A small GAN, trained from scratch: trained on photos of plants, animals and fungi (iNaturalist).
Rows from block 7 of the discriminator, named by matrix and row number. Rows with one number belong to one channel. Each number is 500 + 50 x the weight over the matrix's rms, rounded and kept within 0 to 999. All counts start at 0. Numbers have three digits each.
# convs0: first 3x3 conv (discriminator.blocks.7.convs.0.weight, 192x192x3x3), inputs 63-71, a 3x3 kernel for each
# convs1: second 3x3 conv (discriminator.blocks.7.convs.1.weight, 192x192x3x3, transposed), outputs 63-71, a 3x3 kernel for each
convs0.38:449513381552594534549546467511409429519552413504495520515460400501514588403500513512428462477443476525454473409568453572498433607550527516597507528545561472547531504522476471548505536490542471510526531505511487533584460507519473502503552616630
convs0.39:468522533452469400512578494545528473484456567472362503556423542494491500573488472480453402436480461528526501496518520552470521500503535490451477414459522558538598520528445506512569407532468555519538516497461442427537514427612503425499429562500
convs0.40:624451446454553510424436478520524442562481535519507521523569465502519571541500466598481515455492515436393470549467470547477525506544656524539427399445493574448460485548537473560488457613467513490527548465481500486520548543472483441501591540606
convs0.41:518532511498538424535476503550427534537462477460529521482492546489491484377498498470508446451400579442548517470464406499547541606466538467427464439420493581541493460533477444414483531538528545488494515517468513475433475531518564484457475467449
convs0.42:462514526517574535595534515445436530548600599560543585449433457446574441511570487494455486520539461551532440506484423498491475569504453409515508438502491455554490447504517556478500520476469496474471480507521540487508581512519437508575525499462
convs0.43:496532489533489463451455443491408595466542483482579476592498527448522446445509588438436601462558498499457531476433420467593569537515515416479437503458481508483478398449499519607553534416527531510429534475589495496476437442468509472714485517469
convs0.44:390421530532519475606495447416576463443619478549397495501556476523489574465525451467547472565470490444489488602499449528486443453425437435414498489580522437559523542573473549466506535473474436494524475501495538444560472601529442472527513516548
convs0.45:558539506520591448467468546482546460494494553480513506468449559511448559485516548455429477542462472565416520369511417453493451563401383579496515571487489611562527514494415525516544521382476523473484463510460518538439501582535501440508523439483
convs0.46:460491484457541487415522580463509475491444426506554471583484508554505497473565543518505578556513490467520566539509476429632502451466485517598492475517527471501514496565541519481462526542545542535519533541439490442507500460618459562480459517523
convs0.47:533494535589543510592642541540549495574504508594483601525542500507516544487546495479485567504493468449516434569488486471539502548550576461527485481458460413420454524459403542538472508516440419463416499409489533412543464560525468461536474538534
convs0.48:518578467419511523548578612577507516551544466534527511528470551536563478427499499517517589464476443589652461493537405392512627342399549457568540600493457499571493515537538424604519539523587516439561553457475541529512410523522525568560521450531
convs0.49:514525517505560543430548569547467567477500612438477487573483473460570522544463505527502491500495498555492501524465512423483450536578555488495462417453499469483517489477507481522490469436472604543504517474435493497433576476479504517552455516490
convs0.50:469487467469527578507485379484467502466409501447397462516494509528492460613485526509453472496480502511477443517547543509509596498503523517518441540573543496539596551511367491486470554588463494543456487515569486581504445526497567485519506582452
convs0.51:483479406545470536552568509493535515511508552482513461484511542468539518524457507509437484487543526513438517585437492499489452526409610515535579499491490467519580475489444508543468523440522437462463511425474489476457465561575523611578515436535
convs0.52:552560461531449480419510528470476515464555492554448477541554513548483421472479566498430464522504418510618580426523515562500571500514474549531525494533517507567439462517436463529478476441461589639470506501592539450444487389536473526455509471344
convs0.53:530582535506527472488509472554513523478561465557457546540521486475522482435460502526506582517509532593545552535543500561497561617505495514483472565510478428548514493424559537513465535524434601561514448414491454464503484425477465571532547452479
convs0.54:523381558426465506451447486469499529454500473486422547539484511463490491523511531540532482527499508463482487585491570525502565523405391500518474576504531652449525498473485454429539475536404511590536494534423413448500443433428521490469456514521
convs0.55:471489610502413518497388513517450414444563570552530426529400449473586554526529607509427438554593627596525428458565528513512490454540496601481452437551535464551473477516415596492503507468478492470544396416572445565493501483499580447532523549480
convs0.56:437667425541486531520534484591538461410512477470472525499507429468482473452501536498551481519426498506481485522475492509638516448487525454466481514488448515518570485490433444452556427552460505512474479480471539582429470439453548459505462525482
convs0.57:547562458585594449452445506496477469440562458430526407453483559415480519486524463448562542512505518483572498435558497460506441496634469609570475450426495506522480569466492484564467471464465486543544543480553527562505535545581584536483583516514
convs0.58:420425399574507433440422510430495503475469539521462626490515520564531544413504440557432413549425475610514451546474504428449473541413531586396466494531546524646531468487482520499489428461528536516478470506483493497481585568488427482585580484586
convs0.59:475482458456527525517498607560522507453587454484633486504472477493539523537498498570608576457440379561474498523557520542556548533437458502491515544505456498517498507560480451562549460402437519526527545468501567495456402450477480547478551500546
convs0.60:476515472539589484461498437448487488526518504560482471454490467526573477529515490527516522515564479581508487472488548459591411515589426448503431526543518476439579523498438494410503447473461444518533602424414544484511546395524404447512510430470
convs0.61:550524548572481509570472529530489461569398476558475526523551453493352553574506538497543469549547466543472490426617436537437460534450512471515492532497469519546553584416559593502559592611527476501502485493496530515489524503570479431545480482488
convs0.62:444550426587411536469538436476489487494475479416555484450476509511497507466581508440485455547522452569624545623468469488518499479458514408525509529537577471468415522507527534502552592458428553502473502512505461435449554459530441535495487469485
convs0.63:541501462454537571541515453562515461500568457514476542411479585492471468503530456523530505444606446608518480515449497535631526546572411514510557550449497527568416477435463420541542592401563456435487505553456459554455535501570518535461505497504
convs0.64:479515496520508462507467510547454497506529509477547461546534502399558476493475543472534603464504426527503495473441489471523558576538550434486523516479395505502485501504516545417511531603414572489497598492532443517487415501504469551411464460522
convs0.65:497526422433499591546466530392489468435496483528519464456482522446469452536506536521433575508416441463467518480458492451496581537515493499469529548558510470485507536440522543481451547509546519549480504531562468480548472447475533535526514564461
convs0.66:434516434517443516532524413428460499463492494428456495550475434574511518527502452500506500516524461430393490497476466476563467581542491477439507482500447523494449463571536463519492493450499467538538443556581543475532439521419524491466519442473
convs0.67:467552448483465469490528550517476441471615495517521420486485563615544512475557430518452448544582488435559529452545485438494543545468439526554439482502455459533522621537390527459530514536414468536520477550442413445460528493356460474510560550484
convs0.68:514523470489561514459537533528458505560536532489492520505510473475520555522550556403523394551453512425544403436470525404517484472464519542494464507492447458447551619478578433457455508480505548475506523456510509547572443576540465505525559548582
convs0.69:465509412459461447464393401424474492540445461386493529425373463520518508529407542578576522464561532579545474512389521470397552564544462516384447473431518480538475447593549500435499471508460481551527505449464497502537496621491556537513545436495
convs0.70:529506492640499505460471551465520508445485517530529600469499491506433438503475491499576553473511500515483479445513522557480523517413421450459479539561539477538430484500493406578528465479467538485451466470481522502568470476487480499475466434558
convs0.71:550507435589488518522534456552514470564531525467494558516471483541468536479608554388515558551505564436445448437510547514490546473472440428422476433531476454516523574516532437501530584502445429474528477561463494435537497544470407462490516487526
convs0.72:479421536471511431374497501460471497549502553535482530495471415458542515470446492553461478532540484479478537471540536518486460420553470455525489437467455509474544542441555579462492512548477480448494546443492478512488546516473546578496459473544
convs0.73:607522509601613560461554514518486465520492490563463452594432470549459525467507494420519393531559500635500590418477423488477463476554625522503589475504492583501538402525480530561506493572476489491419589482474525483506497472495531518505582440544
convs0.74:416414531408357444543363522444473466538476456509500501417448621498515516611571416527454524491627521467479537494596464518550608441538528370439438618587525514610496463483570432470464459437475482523462522500447475538498559442499545455432473595512
convs0.75:519515542471539558493465452469449413531508464479480473502576493467571465537519416443493473460471433579414525419477525527576426536515419548512454488521483492481607506487623563523545475593538532556505415474486440471455450408569552386510495568547
convs0.76:481438480525528579591461524575425489480521482510553488446531528531469570505490543491581506526456417518466607466472571513537543538516596418425517479527511467474517447468512445476576504445448469488446394461468454567503487470535495419452443467446
convs0.77:540522489414510489453568478508414460534416514573521405493481386466530516486391515480504518494564469408498586406564587525569516448603508477548508511514561521454476509601397469511538552402474533568589435467475466431494478486515500520549383518572
convs0.78:454466471575454544459555495485458488516506503524420559499468600546531533476545459511426458515519374417385485460468597527553507562438525523519475559483496565548473476523592596478566591467446462508453438461462457388477541586526467323461503475490
convs0.79:512539529457490474495556457475455510447415458490402437517559448470486520511386435586545485449503486444453465444383411486393397483474569503457492561413448451551564516501531561610485510429449520529492502512455490475468396497510490529566533468553
convs0.80:580522539505545504519440519592445525449522467522530509471553510556513510524479445500606498684435578541518453492487627519498520457430493455482535515531475521501496427464536468490561438456574475535557496449457467418510461474539406502556510463455
convs0.81:535577547426562580596567530447557458552513445445563489611429381526508496442468460591476503586524521507520560458468505495506507524433426510440489546463449488458414512407499469538420559536542544529524499361488409531504453433534447451584497426546
convs0.82:502404483460509502517536525504421473540400481480455459522554453566488512538409435544556596446437549502393412506544606432553562539542576522483469555492440557452442404577414509552541424487550474463532496449503476514530506466555477460465452451545
convs0.83:523557588539438532507456466470533467490630488524523464434531438518480543468474493445465490497660521446495464442511456447412462499523557508492497496556544452471498471482567502492481470578442512533477443455468556418451379535536593456426571620520
convs0.84:493478436443479545479401513515561561537516545557569450488457573547407626592467555517505590545550503570495467557483415563436391534538561471435558454461473543418512515489475602529509487473467468544505545520577424520511526479545581468529533486429
convs0.85:494611466511485410571468487446476502477454456458483424432459512527571512510410531422480520470551545454478516469579577590468603483459535452516539452421517524539497397490506551464595480496494421489477478548484529473465439543545451510469456539528
convs0.86:591527460513501432468525444399511528479400462477433482567504484472403510502483478437517503508473483418459614392497565462451570452469407450459525534521425477503588475380530419521530471584419485464560519510451507440500567493541424509506435440492
convs0.87:473590440540566569513559505502473555463562417616478538526520592549499546424471428470341505500555543521487404478432553499559502442549489494476528464469564442470484560423486449462595566459466472573462552545416516561550526453477401535495407596491
convs0.88:482478420470476566416425533463500507522506547512441563464517557434562476434512511529569543418467555508483566535471428494471384380426481464510497520516463530461515441543522556523566488543545492544488468471499533534573514353469483607592530571452
convs0.89:473495579531493437473475484517481462493530477461586500453549468409567509514522532535579452460549465539604569483500529508583465490484525490483444438550514572602461502550576502462459494478461456556502469551412528618481519491567516395495459508454
convs0.90:454493434537501602492480576508454471468581466540514441521435497591495434527502494536522465494481516482493363541576482519569449387534476493499500492523536502473476462528468563557543514517515438511474519590380560515534359402618504432497512439571
convs0.91:542539406577492506490518489465453564509515448544595508465419519559494540496495446500497511404516545495588453552569456476422522521583567475496541445395506441456537526589594532477561515577446470506487566486503522523432517429513571464450479449524
convs0.92:529547550483494599540446546558501433511524530483488531512560518510559507483504490500534425525531451566445536447436427434459489473500471534585502437539517532497514519498434447584434507440556567559521506478505496501522538495452513457406548431458
convs0.93:480451428435498556492678559454589406456503547553484434507522513397568568502493465419520500450450555431492540518541514498572529444574529430482556493420453424533454551536628487602433476493490454355367487421496453509499547546458450500585471619508
convs0.94:457495516493513399453491515541367526501474491513505462447567576471530594447578584561567534551519569480571483437525463504497523542586497482566492551458485432483410546472504546506426465550508520566581491481505432476423493513523456515561432474617
convs0.95:485385455456502500541385539428512532429487531435485486413562471457555429440502519502527561544536555583403510502558508483522493548407525493500573491434533437468533529546493487461504506407509459430455494507492490467421508541603487442469521498535
convs0.96:575602587404480507461504348628447591466549564483450538459464479473523439544505483551474433464425518437468438505569495428445456561459540583462493547488403414518555550535471549525439501428550553518480504411536514543525569590514498441559534484448
convs0.97:474555510500500489533472482477451484433419476424384508516468524446507394502477435534527567591441477566530438507517424548476506557516498488533514425561403493503540478445595444521535417501577407524571447453515593467571478500490476434418496463435
convs0.98:401508485485574413513564443409516419557412637524468509528516439464531526516546532610454506605565506648450523467591523532615444474515489453442425546545482509503497511402505613437499580447508452587546487501488415429577537410588595549513561491496
convs0.99:527548483506570470548502517530534465441470564509490517523450515525452556584538541546466506491471470576572491452451564511470482555483547470440550471487526455517430596494593555448497583500461458505503452390479494428449439531494542536434511551420
convs0.100:561532485553504496477449476486555491472567521471516560483439486506374486399424509581510415480457490529555479551580540606589558550462526472495479483452567492591503503443502453519472416462475471519563509523625393545502529588476528472539551425444
convs0.101:471549539523433506518465462487540466517451580456499486556491464530550540445525506485541483471491499542521514498516489539523472510597539450503478484448537480508513594521485452486417456526423497489466445501524514536554552547565498519559445504469
convs0.102:548516557511469499513477473549472500428515462447506411439521511512481537482442487500572499574443512597607522398448476536571474582625600494489532513504556607608501460561551587476471497452549516466502430436454491496561523550464448526454583460582
convs0.103:404564615451462444451442447512485464558502499464588493456549599564511468379528615533563465666495584471540457510467529518462512508515521413552508441501508560531493450536540562463381467520575562489518513527532409468508488521604559418517443606445
convs0.104:522505488579408521489509463474502495500531362534492412544399514543329558495490486617395483562489526549527506570460469520579486558565410510551532534466466486432518356509577542498573498508432511492516482518421459541471453521559403525620513490485
convs0.105:508534537481517363578426537505463554479448434410445530451473533446527468443562466505566509510492456407517574468534427568533430536606448393461530511502440494458525489506483467486514556606467506497489442530467460497510514445460511451402579443395
convs0.106:518533506447496508498573428495575529557462615535449528465501509480417512530539478444503516487489549534484391459525488442599456569491508461473547531457466519490493539511572411509470495479553451482414506458528425451532492617600519520623465529418
convs0.107:461500438481565448474523510541479453513513524526453548468481487438471490603510523457424462544570477591609482587567482516554483460407515530515430619508524652504471506461441528534549509446577486500467440534449485502495505459507493441506461509468
convs0.108:423591558498491552420562534555502507524502522469486448541448475505548533541467440548429484424565467525455510499487499439512493537537406492436394433417513475527514450590435535437554482477441458555446526536564507464520480542450489517511570525494
convs0.109:456473538398429483478414578536465450536458529454470494510513507456530474454488436480507473536632579569446419452452512492553455520504440520423588455526454538362489530563484517510490514462506412423578470506510521547414532390586436477564505540533
convs0.110:463423514516489466419555510508440554576341403536539434515411442547578549520518532587526476556526503542502465576536549534476572447471486495533409527462390438441562517456498514484519497544498515523480474442464467459534559495549539499519382452547
convs0.111:490446440413508430456432532393502513504467441505436548498528389499521533534480547547530536493502424528556504493512540519483431498478588534490498433536466465480472516455500520468520499477545496492456478493474485492465476533537509531507542580501
convs0.112:468500572440420515491517483432487444532439526590582438495531529474510561461528546546535537509553514513502564486426532497531446491511548479563499498503608485493519440468423493446484472511565390437491492395549475510496496442529412505503461569586
convs0.113:502400488380443517428421558573625596515596524612503532542516491442535535538570525467486471518516458487459508549362417494469514546535483565549484612525459519536471527452495528538476523506458535460450479520456499446418560541530434345544461395592
convs0.114:514507474483492463436448402497524471540473492478490457539465505574494527455469527516472565471499466464500461463456463507555650452650325505421472550437463542446494515468562459502556581486464477459505521462472525422522690474494508438517537405518
convs0.115:603439509594456437437412436510493575497479524459416550482566427516574470495526448519522466431531502537576442442456503439498483484400441388591567517595475507583457456548582617482463464414501520466462519516454375514561533429505432545520419437490
convs0.116:484448565448439497510446574508522466528523474565492504588462517647437604511468557467480529532488503417430454466436570543474491400482560549491463513450464568441474525574513397445445393576458509545477430456444597519475535533505559536437508461546
convs0.117:414471489478502496431494498458490465525453573408474506572527460590506472426454532525544575456511446517487549511621540456435338527406510528497458448512508465506511454448494542489434519491494573481518522467537496498524414461539547397500454463430
convs1.38:539446514506516472529496424440549608526443505492468448468590485523415541414408541522482393324480457477494491536455496517510490522473474500495576472536498523555579559508521521519466508519465530514538474550501540535518532534467464450598456441457
convs1.39:541572498530556500450540402491570489458460568547392456473492453417524463453464556534465577546484434564478503537543450486509589455452504500532547447482499540499444468491514448526490580549435511456508508578476549512434464469466476464551508467548
convs1.40:527554459379537538519511580569471445571528470460455544622371544505426542451507475453426561534506462433523441402630446460540492495533458522456464470493506563412474471456529480545481430476444543475518462497518590443476364486511493550508507538501
convs1.41:479447513488418536494508431560533617524458425511516515407613549516511512548469519483550451445490522604467502418494467432528443525474467449434578487513479552529472479420417446540564468432562464510477538565452545554440487532457523548547571500497
convs1.42:476451520433531460495493480428519502521585508509506547478460454566469479584465500425483421486487384413448425571520512493493502452506507440515561497528549492563471515504467491466493535420553522485462441438374458513442482443515481482501495539553
convs1.43:451647517591503514535305426482429584596438476430418583537513462607499430499527433574501474478480477499480539359408494467476596477484450469526469460497439389423431516440506453484461555589583575453518427570464525448560489584494525517518492569539
convs1.44:579378492472446459466436481502518553556457568564445507490497546530514457442507465441461572506469501522365504585511566533575546560501453550495355487455473472526461513486498520507412495452617455477449498467500510492502546490471532529480501553549
convs1.45:498483484543549568421514504465497505542504444494432477555528463484492464466509540431396400537431502571491557484569351407463444511537442475540454539531512465529448559502493475475483518568533505497474530470404568471465499535505519532493525452509
convs1.46:479530566424515460472485555521488559468482508498444468535578538486522516478513508533489485547574491525456470491460567584527497542481561445482518565565527512487434414450439516494485536539535435517452462461516518551573443457484488502567508526474
convs1.47:444463491487442468539451456543450516468525517511444515465420512479515544550481465489585533488458516538566553503535460525555529440537419477508543463505507466459459555635536526537502526596423486472500524525397485471429468482462478460572484510520
convs1.48:487512600475568454489505466637503461566497544562516510528483595520477545443504499586604480507482529505454497480463498523558499495475509551448490611467473587484428546493606569507508525520518461452526435462601525485556462599449508540536488510506
convs1.49:513533485476469463474521412539578487518545542455438459434486525543542503497481487501473453484510450551498549437436527431502477471456527499470430467497512447461495509434430569450423559438464462504442597481423472494465422534461505512475487514545
convs1.50:592556504550503448403468543453506464530432555503486500493523484522476568489520510384439443586534489468508504466547500547566511534432422488526507459480536501440500567488409429557533475587521507490488546464535574481501544531471545417471486462383
convs1.51:367454516525481527513466478471513535490530543508531485480513554431472570514590460481391467566539479520524499346493520390436415526476490480527495572547522494400526540565569613490559532475493559534540459488531468493459455485486540443434495526525
convs1.52:597416549623567501455468477486512518515509463571451567484526422445500452438449470484459498481571605471503564568523475492530544506487490495437485559452503418433494607523575521538480488514520458451505439519437422490468486414539460587540499486477
convs1.53:496522576493498452536464553508533553526472510493562579541533472417536513422569416543434507452519481500568609486442457488579488545549558476453575483456457513483526445513531490427495485491477537518520543516483455486437546538484541506443476495520
convs1.54:488459498465518441456553497484497452553545493389525517516471531505513477509466486470507507447485490484490526587517563422547412542488477546508553532534524549396552556436486430498489423565454506434512502482583558460505590521590475503437555436458
convs1.55:540531479509545493490535536501545494502463564469489471451538452519456481525520481594532567592585438496542548540458466513503544511397467467477494446483417508476512468577482471575421483401517481512492473481510558425413456460481501530550555480533
convs1.56:553578581466548487556423507481537592463445496484589508519426451526420537588494456555574431464499476571521487495415428513543514553569513488529458545567456572580488504543471423551550391590548481430417546408515517461579528442524496464470533514545
convs1.57:504504472526487507519458511542533499585545496486525410544599431494501524490517548587538555553550518464425512579515461456446432527467493479452476599438480572383466456502534508499422449576467550515489487492499536445477475526502533423487459493446
convs1.58:487522541516503467464503492347441426476457460524453550550495533520498445552473468466574555518451502487491516464528505487526549456513427485410516477477592498543503471459510523485491461448446458442548481547469522399524454536568435514535466477498
convs1.59:551424506453491468458411533458484507577438481533520528491540414455442485390484503511484414462592488390510495459482470481524577572449470477436515558565462508498483556611554555476423475515447457489524504470448501496484542502433572476431566492498
convs1.60:412466514429520506541544479402498449517445349471459559477531542531447605524452621482489465547585560498470515542514549572548445522478432469504567501605501443459478507468505446558574521506559510453529514475464443546453525506420445549513527546479
convs1.61:591463484473522447567491486511603371450413466489474474548518469573655505577549548412552446529626508562474519501500525543500557418484543563445465505544424492511435476453453488420451442488521506455549497518445499446466542476559520507542580518556
convs1.62:453547584578533531526515395491489539474441517532495517535533569598509513499603461471478458451584495540517530439595578517538470437611516496543421552575506517566540511594579558535496508555506439560490500451524428518425589571537467576606437472494
convs1.63:518527550441574507557484446549561466500495410569490559532472503532563546497472492509464487523419548528486545534461515499498548421538493480443465505477423450578503479524484484452455470482447534426504559479533441450577499510517449468577490505510
convs1.64:478526518605490469541386476496410548553395509547504561529502465430447631443527491451482522434511528426493441484500561470473553547452530480612548590409426585574549461458543481501431491503559463429490494435496482498413566507545491596466488495496
convs1.65:538546475597536528569458512524485531436494503529556483449481474509549511477416512478390473489549604520517537559458523483512464512540535554540513461489555463520449558492450549550476530464510442598573418550517507432500507537440575487451522559533
convs1.66:448452412537445528505481556490466509504531425461461507494492459490497467503485515439530509581594471504431511469570500442530534507582535559501484424479579495492531498521511464473477479474548450527537533512550534566463467563452552505482539456543
convs1.67:419610601500535491436485564492525509484466493607526524466488623588428532501419516503471582472514477432578443511437522482549460571524443505506506456463506583583536522512498411529509421521437471501554496453561505525468631581514544533359468510571
convs1.68:563450456508563526512446496452500498455488448397547474471540541556498536502407539470468630533475512537456478455432479458482557514509528462569558525526582542556591424442432563407490405471416550445420515597417527456453412518494503566503493515564
convs1.69:458460498548460505464487501483490506464506553519476525445469506446523511479522551500479504505596491505477520525506468440454530490521423506499460487510503555536491593469476481581443579528500518444466464481561486498590521472407541523493452511463
convs1.70:519488572528495435442470503554444515472504568536589536599528471521518550505586530508521579466529434544458486546601552479492556495522567500493473485555535393432544551530438592461471538500472521576510586556557559508582475456527593453479614520555
convs1.71:470501479480607497496596487538518466537434504537514476495503549576441551496507559479530424544558509601518482496539514447565479535512499485508547531548485455523408570478531417557558461469545419560397462550505495548552495453545518501535478556431
convs1.72:462432465438401546482552550452524515515546462445512514478532468493494466566526544470575465565524465562552474551446454550502465482599512570565512532498501490423442414498471542494415496503513532510504526464477518512525490531515476461469468501540
convs1.73:396523553516556506544472394564568605500437514437492502553453463483524547499520422546534561528407410426442527477599450477502491446517498406464495458553461473531532566631425482528560521454611538526536513495500591473425448502453590450447436428497
convs1.74:517486438554533492556485524437437396459396525503483491563506541543482504444463543474399539572528638470471500475539490463516442530525479432446539498440486581496530582465584514503597502561506430443507484474480448469443503583478592556418519528562
convs1.75:427522459559487532490434506500462457524502491530368527492499474434402589546469546543516525516516478574504498444487533532379500487548613440464460490541494523470492479546525484504485450499414546531518489488522503489575461458400509507466428492459
convs1.76:546477461545490412514475451476460385482509483573517453495455557593514546507519458427503507537550528558542478532523486481539514486513521567463518458514464427498516584506467503529495454509534435536449526536515547535483523480527471569553450588515
convs1.77:546456484504520475493451496538549498481450442478519533519502496522411474437382570536534426505411419537425552539490569502463499511470488458601552475502529478416472503532503567473514486412493522528471472541484441387511470496530504564465465488551
convs1.78:441473531472572470485452471593653580459520574536530471450468448472497587446461583457446443451480519503410448520496481451475547570602563514506556495494574473531470587522431494566528432507582551562486489474516421481535445509506437522506465503497
convs1.79:515534491485496484473526428469493561378537451468507526474496489464483555514553552551580503508522451460460419437473454523479480461542446445454420436494463558507518515557510427547472504444496596549522463458483461467461552463379539489531471473469
convs1.80:544548462450578443447451457451598478541484581468579539411562571497579514533528477504539501412476471456499501408489471451469568516472446404482481502480566464513498489490527477403497448531532447462553490460483449505472577496501465583512490506576
convs1.81:559574531442534526448444531573461428502458478434369490523531495468490470501437440458398502444410460539527511545581476550504434468519529541467508537519550631523481564473551581560494485495402409478401384413451514456454456533458476443527529552515
convs1.82:496574492451540499528581530532475499509509514522454452518446536427441467575521450477585523433423435448528487496498474424508543390469526562478478537480509532551535399517543443429454466528491481436548502410412505511500462489470566541526456513455
convs1.83:502462522522411488532498631482386484481475512437509521521621486521455536476445509469422446510537542554533422515466524507504514413475534514572554592502444586501499470509597623538498520466468526497460475548538517547538498559564514466437457458521
convs1.84:479590539457537483530561528555617536486524485477624547547443502446529497430567442577520493471410513545398449591538508541526518509502441600565437572458468553575543509611517521489482511445544478511591481441489547570530509500480541502403493521512
convs1.85:519441468483528544526546519547493540493560469437597488485478492488489564448539518511554531521516508483419477559516558527487492462460519490381528528478508420487521510466445505475398513510451503508519544458492550455514530504466516548495481489480
convs1.86:527514465531545470496443518510574433519463564380469517520483510442494549466543396486397463447456550525362485523524477570583452484473527387373466536455425573514537516442524551541608509525511512592504506530516465566530503514490519480489525460460
convs1.87:479543538533529474549523449533432481579505508499469479508528477465517570479519436483532466498476516448492539535382590473476557532586443432516595544548399487425456483503533521544501504539479575480410519526424507489499508553495463480585506501549
convs1.88:497471561488401537456536502605485525431446572571455480464395536516476545507535594412546493455496516481533438493562567473501531430460490550462520625593450439577491592427471539512473437498463414532552564557534635543516430500519450509545572496415
convs1.89:605564517584541516506460432461490475534477523491470499512440518507375591571448478471463361578486481539386525449501512522533541499545423500569466602526541511460540549366566525439517542502528511503543593575500529546507471452548513464514532503555
convs1.90:389484483541452484511476536517492554487482506464540473487503523554476550483531426470525514593585496435558527452433527523430373525504514534502487439566456507597493442441488505517475544500402543489492499399519426500496597464529517535466468572459
convs1.91:502441472489464512449488471497505524468418632387568451488519489551425436477537439546516583507509461529444576474496530539489545505482463508524443486571499605505458552557514477469491495429486550532553472488474435508446499475484450560488514543464
convs1.92:502540537373462518528515533382560510448514460425481446456547486461600526542486431543495549599457605570522509515523507460545453563451530553521584520565571556493580483475528574492479517495487537456412457535470511430415562560433517549553541549524
convs1.93:414431567531544472545576533564439408549428395531438437550571468478520530511560531471471426584572533511555550455428457583457469488520509443473568507463511488485495530569485538505525516459494440528442486469519471489533461456432492514458515482471
convs1.94:503506477471512417506492476523426473498479532529582464524559425506458455456459542461527469494453524515637511528551513467519440508523582500468532507486451519550428511474483523482478493495478434480457511528506451417463384471498519475494471441421
convs1.95:487506407454538462439561536488471514488468544455502516497500533469416600459408510451484467454477591423384508489461464442512461453493539472402523475556585621464502472536538582515460499506586565509514479526504450465514541522490491495511514593522
convs1.96:573417438492485525534429516424560516487571480401504468517460471579437540546442458458504527530572575631550423492497552497400408528426515415525546462519556474519560488509509521424493502537436442438487504528376481523481576492497437483445514523503
convs1.97:533463464572470533553437511428529464482448534510473520479583445507445468428599512555484569400438543519391571462597559438578428417523486549481467544439519449525583464500502442437437483559505511537477543480527450462480498469546507489428515434578
convs1.98:445400466555481441465456505398386460427475501497504545483536410505514515451626450404429459559444507463438502518522475525429444522495498482454548521562603488400495524477436536456484453585516481502548456438498514454566615500539542481588519412502
convs1.99:503452493598504494497534503461461520429514431609490547465574519546539559503609446495576485430485528435475536563497456528518569499456467512419509564483493445552530544423482507420554501547473442533525478523499439535564464479498478487494491479456
convs1.100:557508495529464460568498436576548603508496509544520457451549515527503597526436483457490481528524501444483537512447528486502533538515509511465533418464466439467546479436531504518520526481547402481524426523511441421479512549521452535428454435487
convs1.101:476565487510544486489547501584435485490497580487494557496487483435465508486482528535454598482490485492401505437548468561455503457452391480477452405497508482497486504465465508543446507561495426521549531498472499441534492491559601504574477490485
convs1.102:531523511450470480490496536519575581551510482562565467483482558571457445474539449602595532541513457453515525575481438565550497479512481539501543480560574495498552565468518503512532443588502469476449427446516511453520452436513499512563448413486
convs1.103:479506550508564518534476543575475512554543377617509519505415564558458415450557576505428489483543508510486462488398546525617476524465447441571507616461524467492428465531514443556431484669429534448525442528482537562547598504500505552526445483494
convs1.104:492487449485530504505467460477475511490503513437551533548460490473548463415502491460533469447523471465511450527430442561473589528430519491479496486483444496479392446431486490552405502404476497552427532472510512461470487517491487441502504526501
convs1.105:453445509495433538533473530516586519558583329528524493480428494514597492502503496537526564460486413458394481429434462486519450552575505486483468531481484563461499511408438494454491468511468532480486504471526461475467464522580467543480515506463
convs1.106:467372456429505491402501456513392550528480550450511522445520529460502580504505560539551514485506586520485488482600524472398566443484536458445493554522473550571477480577477477504548439423473492473561469504453547511526506602555573492507541437462
convs1.107:516384517442441594498493489459465543508505536539464495457478476552490520494533515531540363619446479581528592461466489504446552498494524417509482505447436508598554427530503512509455498395457528482482463490450513501466543497538528480495479478495
convs1.108:485463496365443510515464500560458516437461532520518597595462427518406565456436477527457475529523511559538519482518492534550560560556474480554577546543440493437504390482522450523617592384496495549532583558517552563494546504418541512460441517569
convs1.109:487404577461448547456504447533525501486455402494458504455501500441482534446487498481552432530558506491571528420534409479523451434493464465466506550605451504473500534559433524559563586588530548492523496507480452512406423495459523583563562573573
convs1.110:411366530513442444562480468496527414476491361475538471447549476460392487399441471481419473578536544464531522485479605537528452608446485563520423525485445474456526469545504496554484546487464514500491525508474484545574472536576539516451494499377
convs1.111:468546517515458460510486504450480526452480465522505508478515551391531489504497506527534515508502411475575491516525480546547509470548489632464402549490569556502487578457537500508545414492544515566532519437461498476515551472576539467449439550489
convs1.112:552507493474521439501492479568491606513439541538516593489531562506529541429429491632498487574580491594572475529487521560464446483431497555519460503404461593555418436497545461503444519408471453516464453481491381459459551524588536530502505484475
convs1.113:413509466466536452449575452488500517505458433556420483509458489509538426529472564481495508519538482567490465575543457560547481510615444577532460512602519494448492478486553595490487616585465463538477448439535431481492483552524618514505466480523
convs1.114:409502513416448525521462515572573560495516502426483542407499463549427503547452461588432463521584626493530457460492490530509585473422582475510510515556437417530548451489432492446507559554418503433420484494508452483525485536470412433494460459436
convs1.115:489483474473518426471485443459476519505521477524464501464532471533542432542567406513473530459547442502514464501507511457527524533576508461481545408457501487449569532541395446541543494481495447532515424536540509518557527513534528492478461531458
convs1.116:554473436486543548457525505434423499425536452453493478444453507511433429451506508487430444459569487509482467504415491496460470483456561502519417509528468507428437548578537589528397428513422530463537430442559431537581405423492521535519468488484
convs1.117:457515527472490464506423499413501469492507430524542507471502475424489487537542464390480483508528489385476511485517587556571421504572403536475502503490442541533524476512535510382418451496491482511589456428448507487488519472477545503460489530559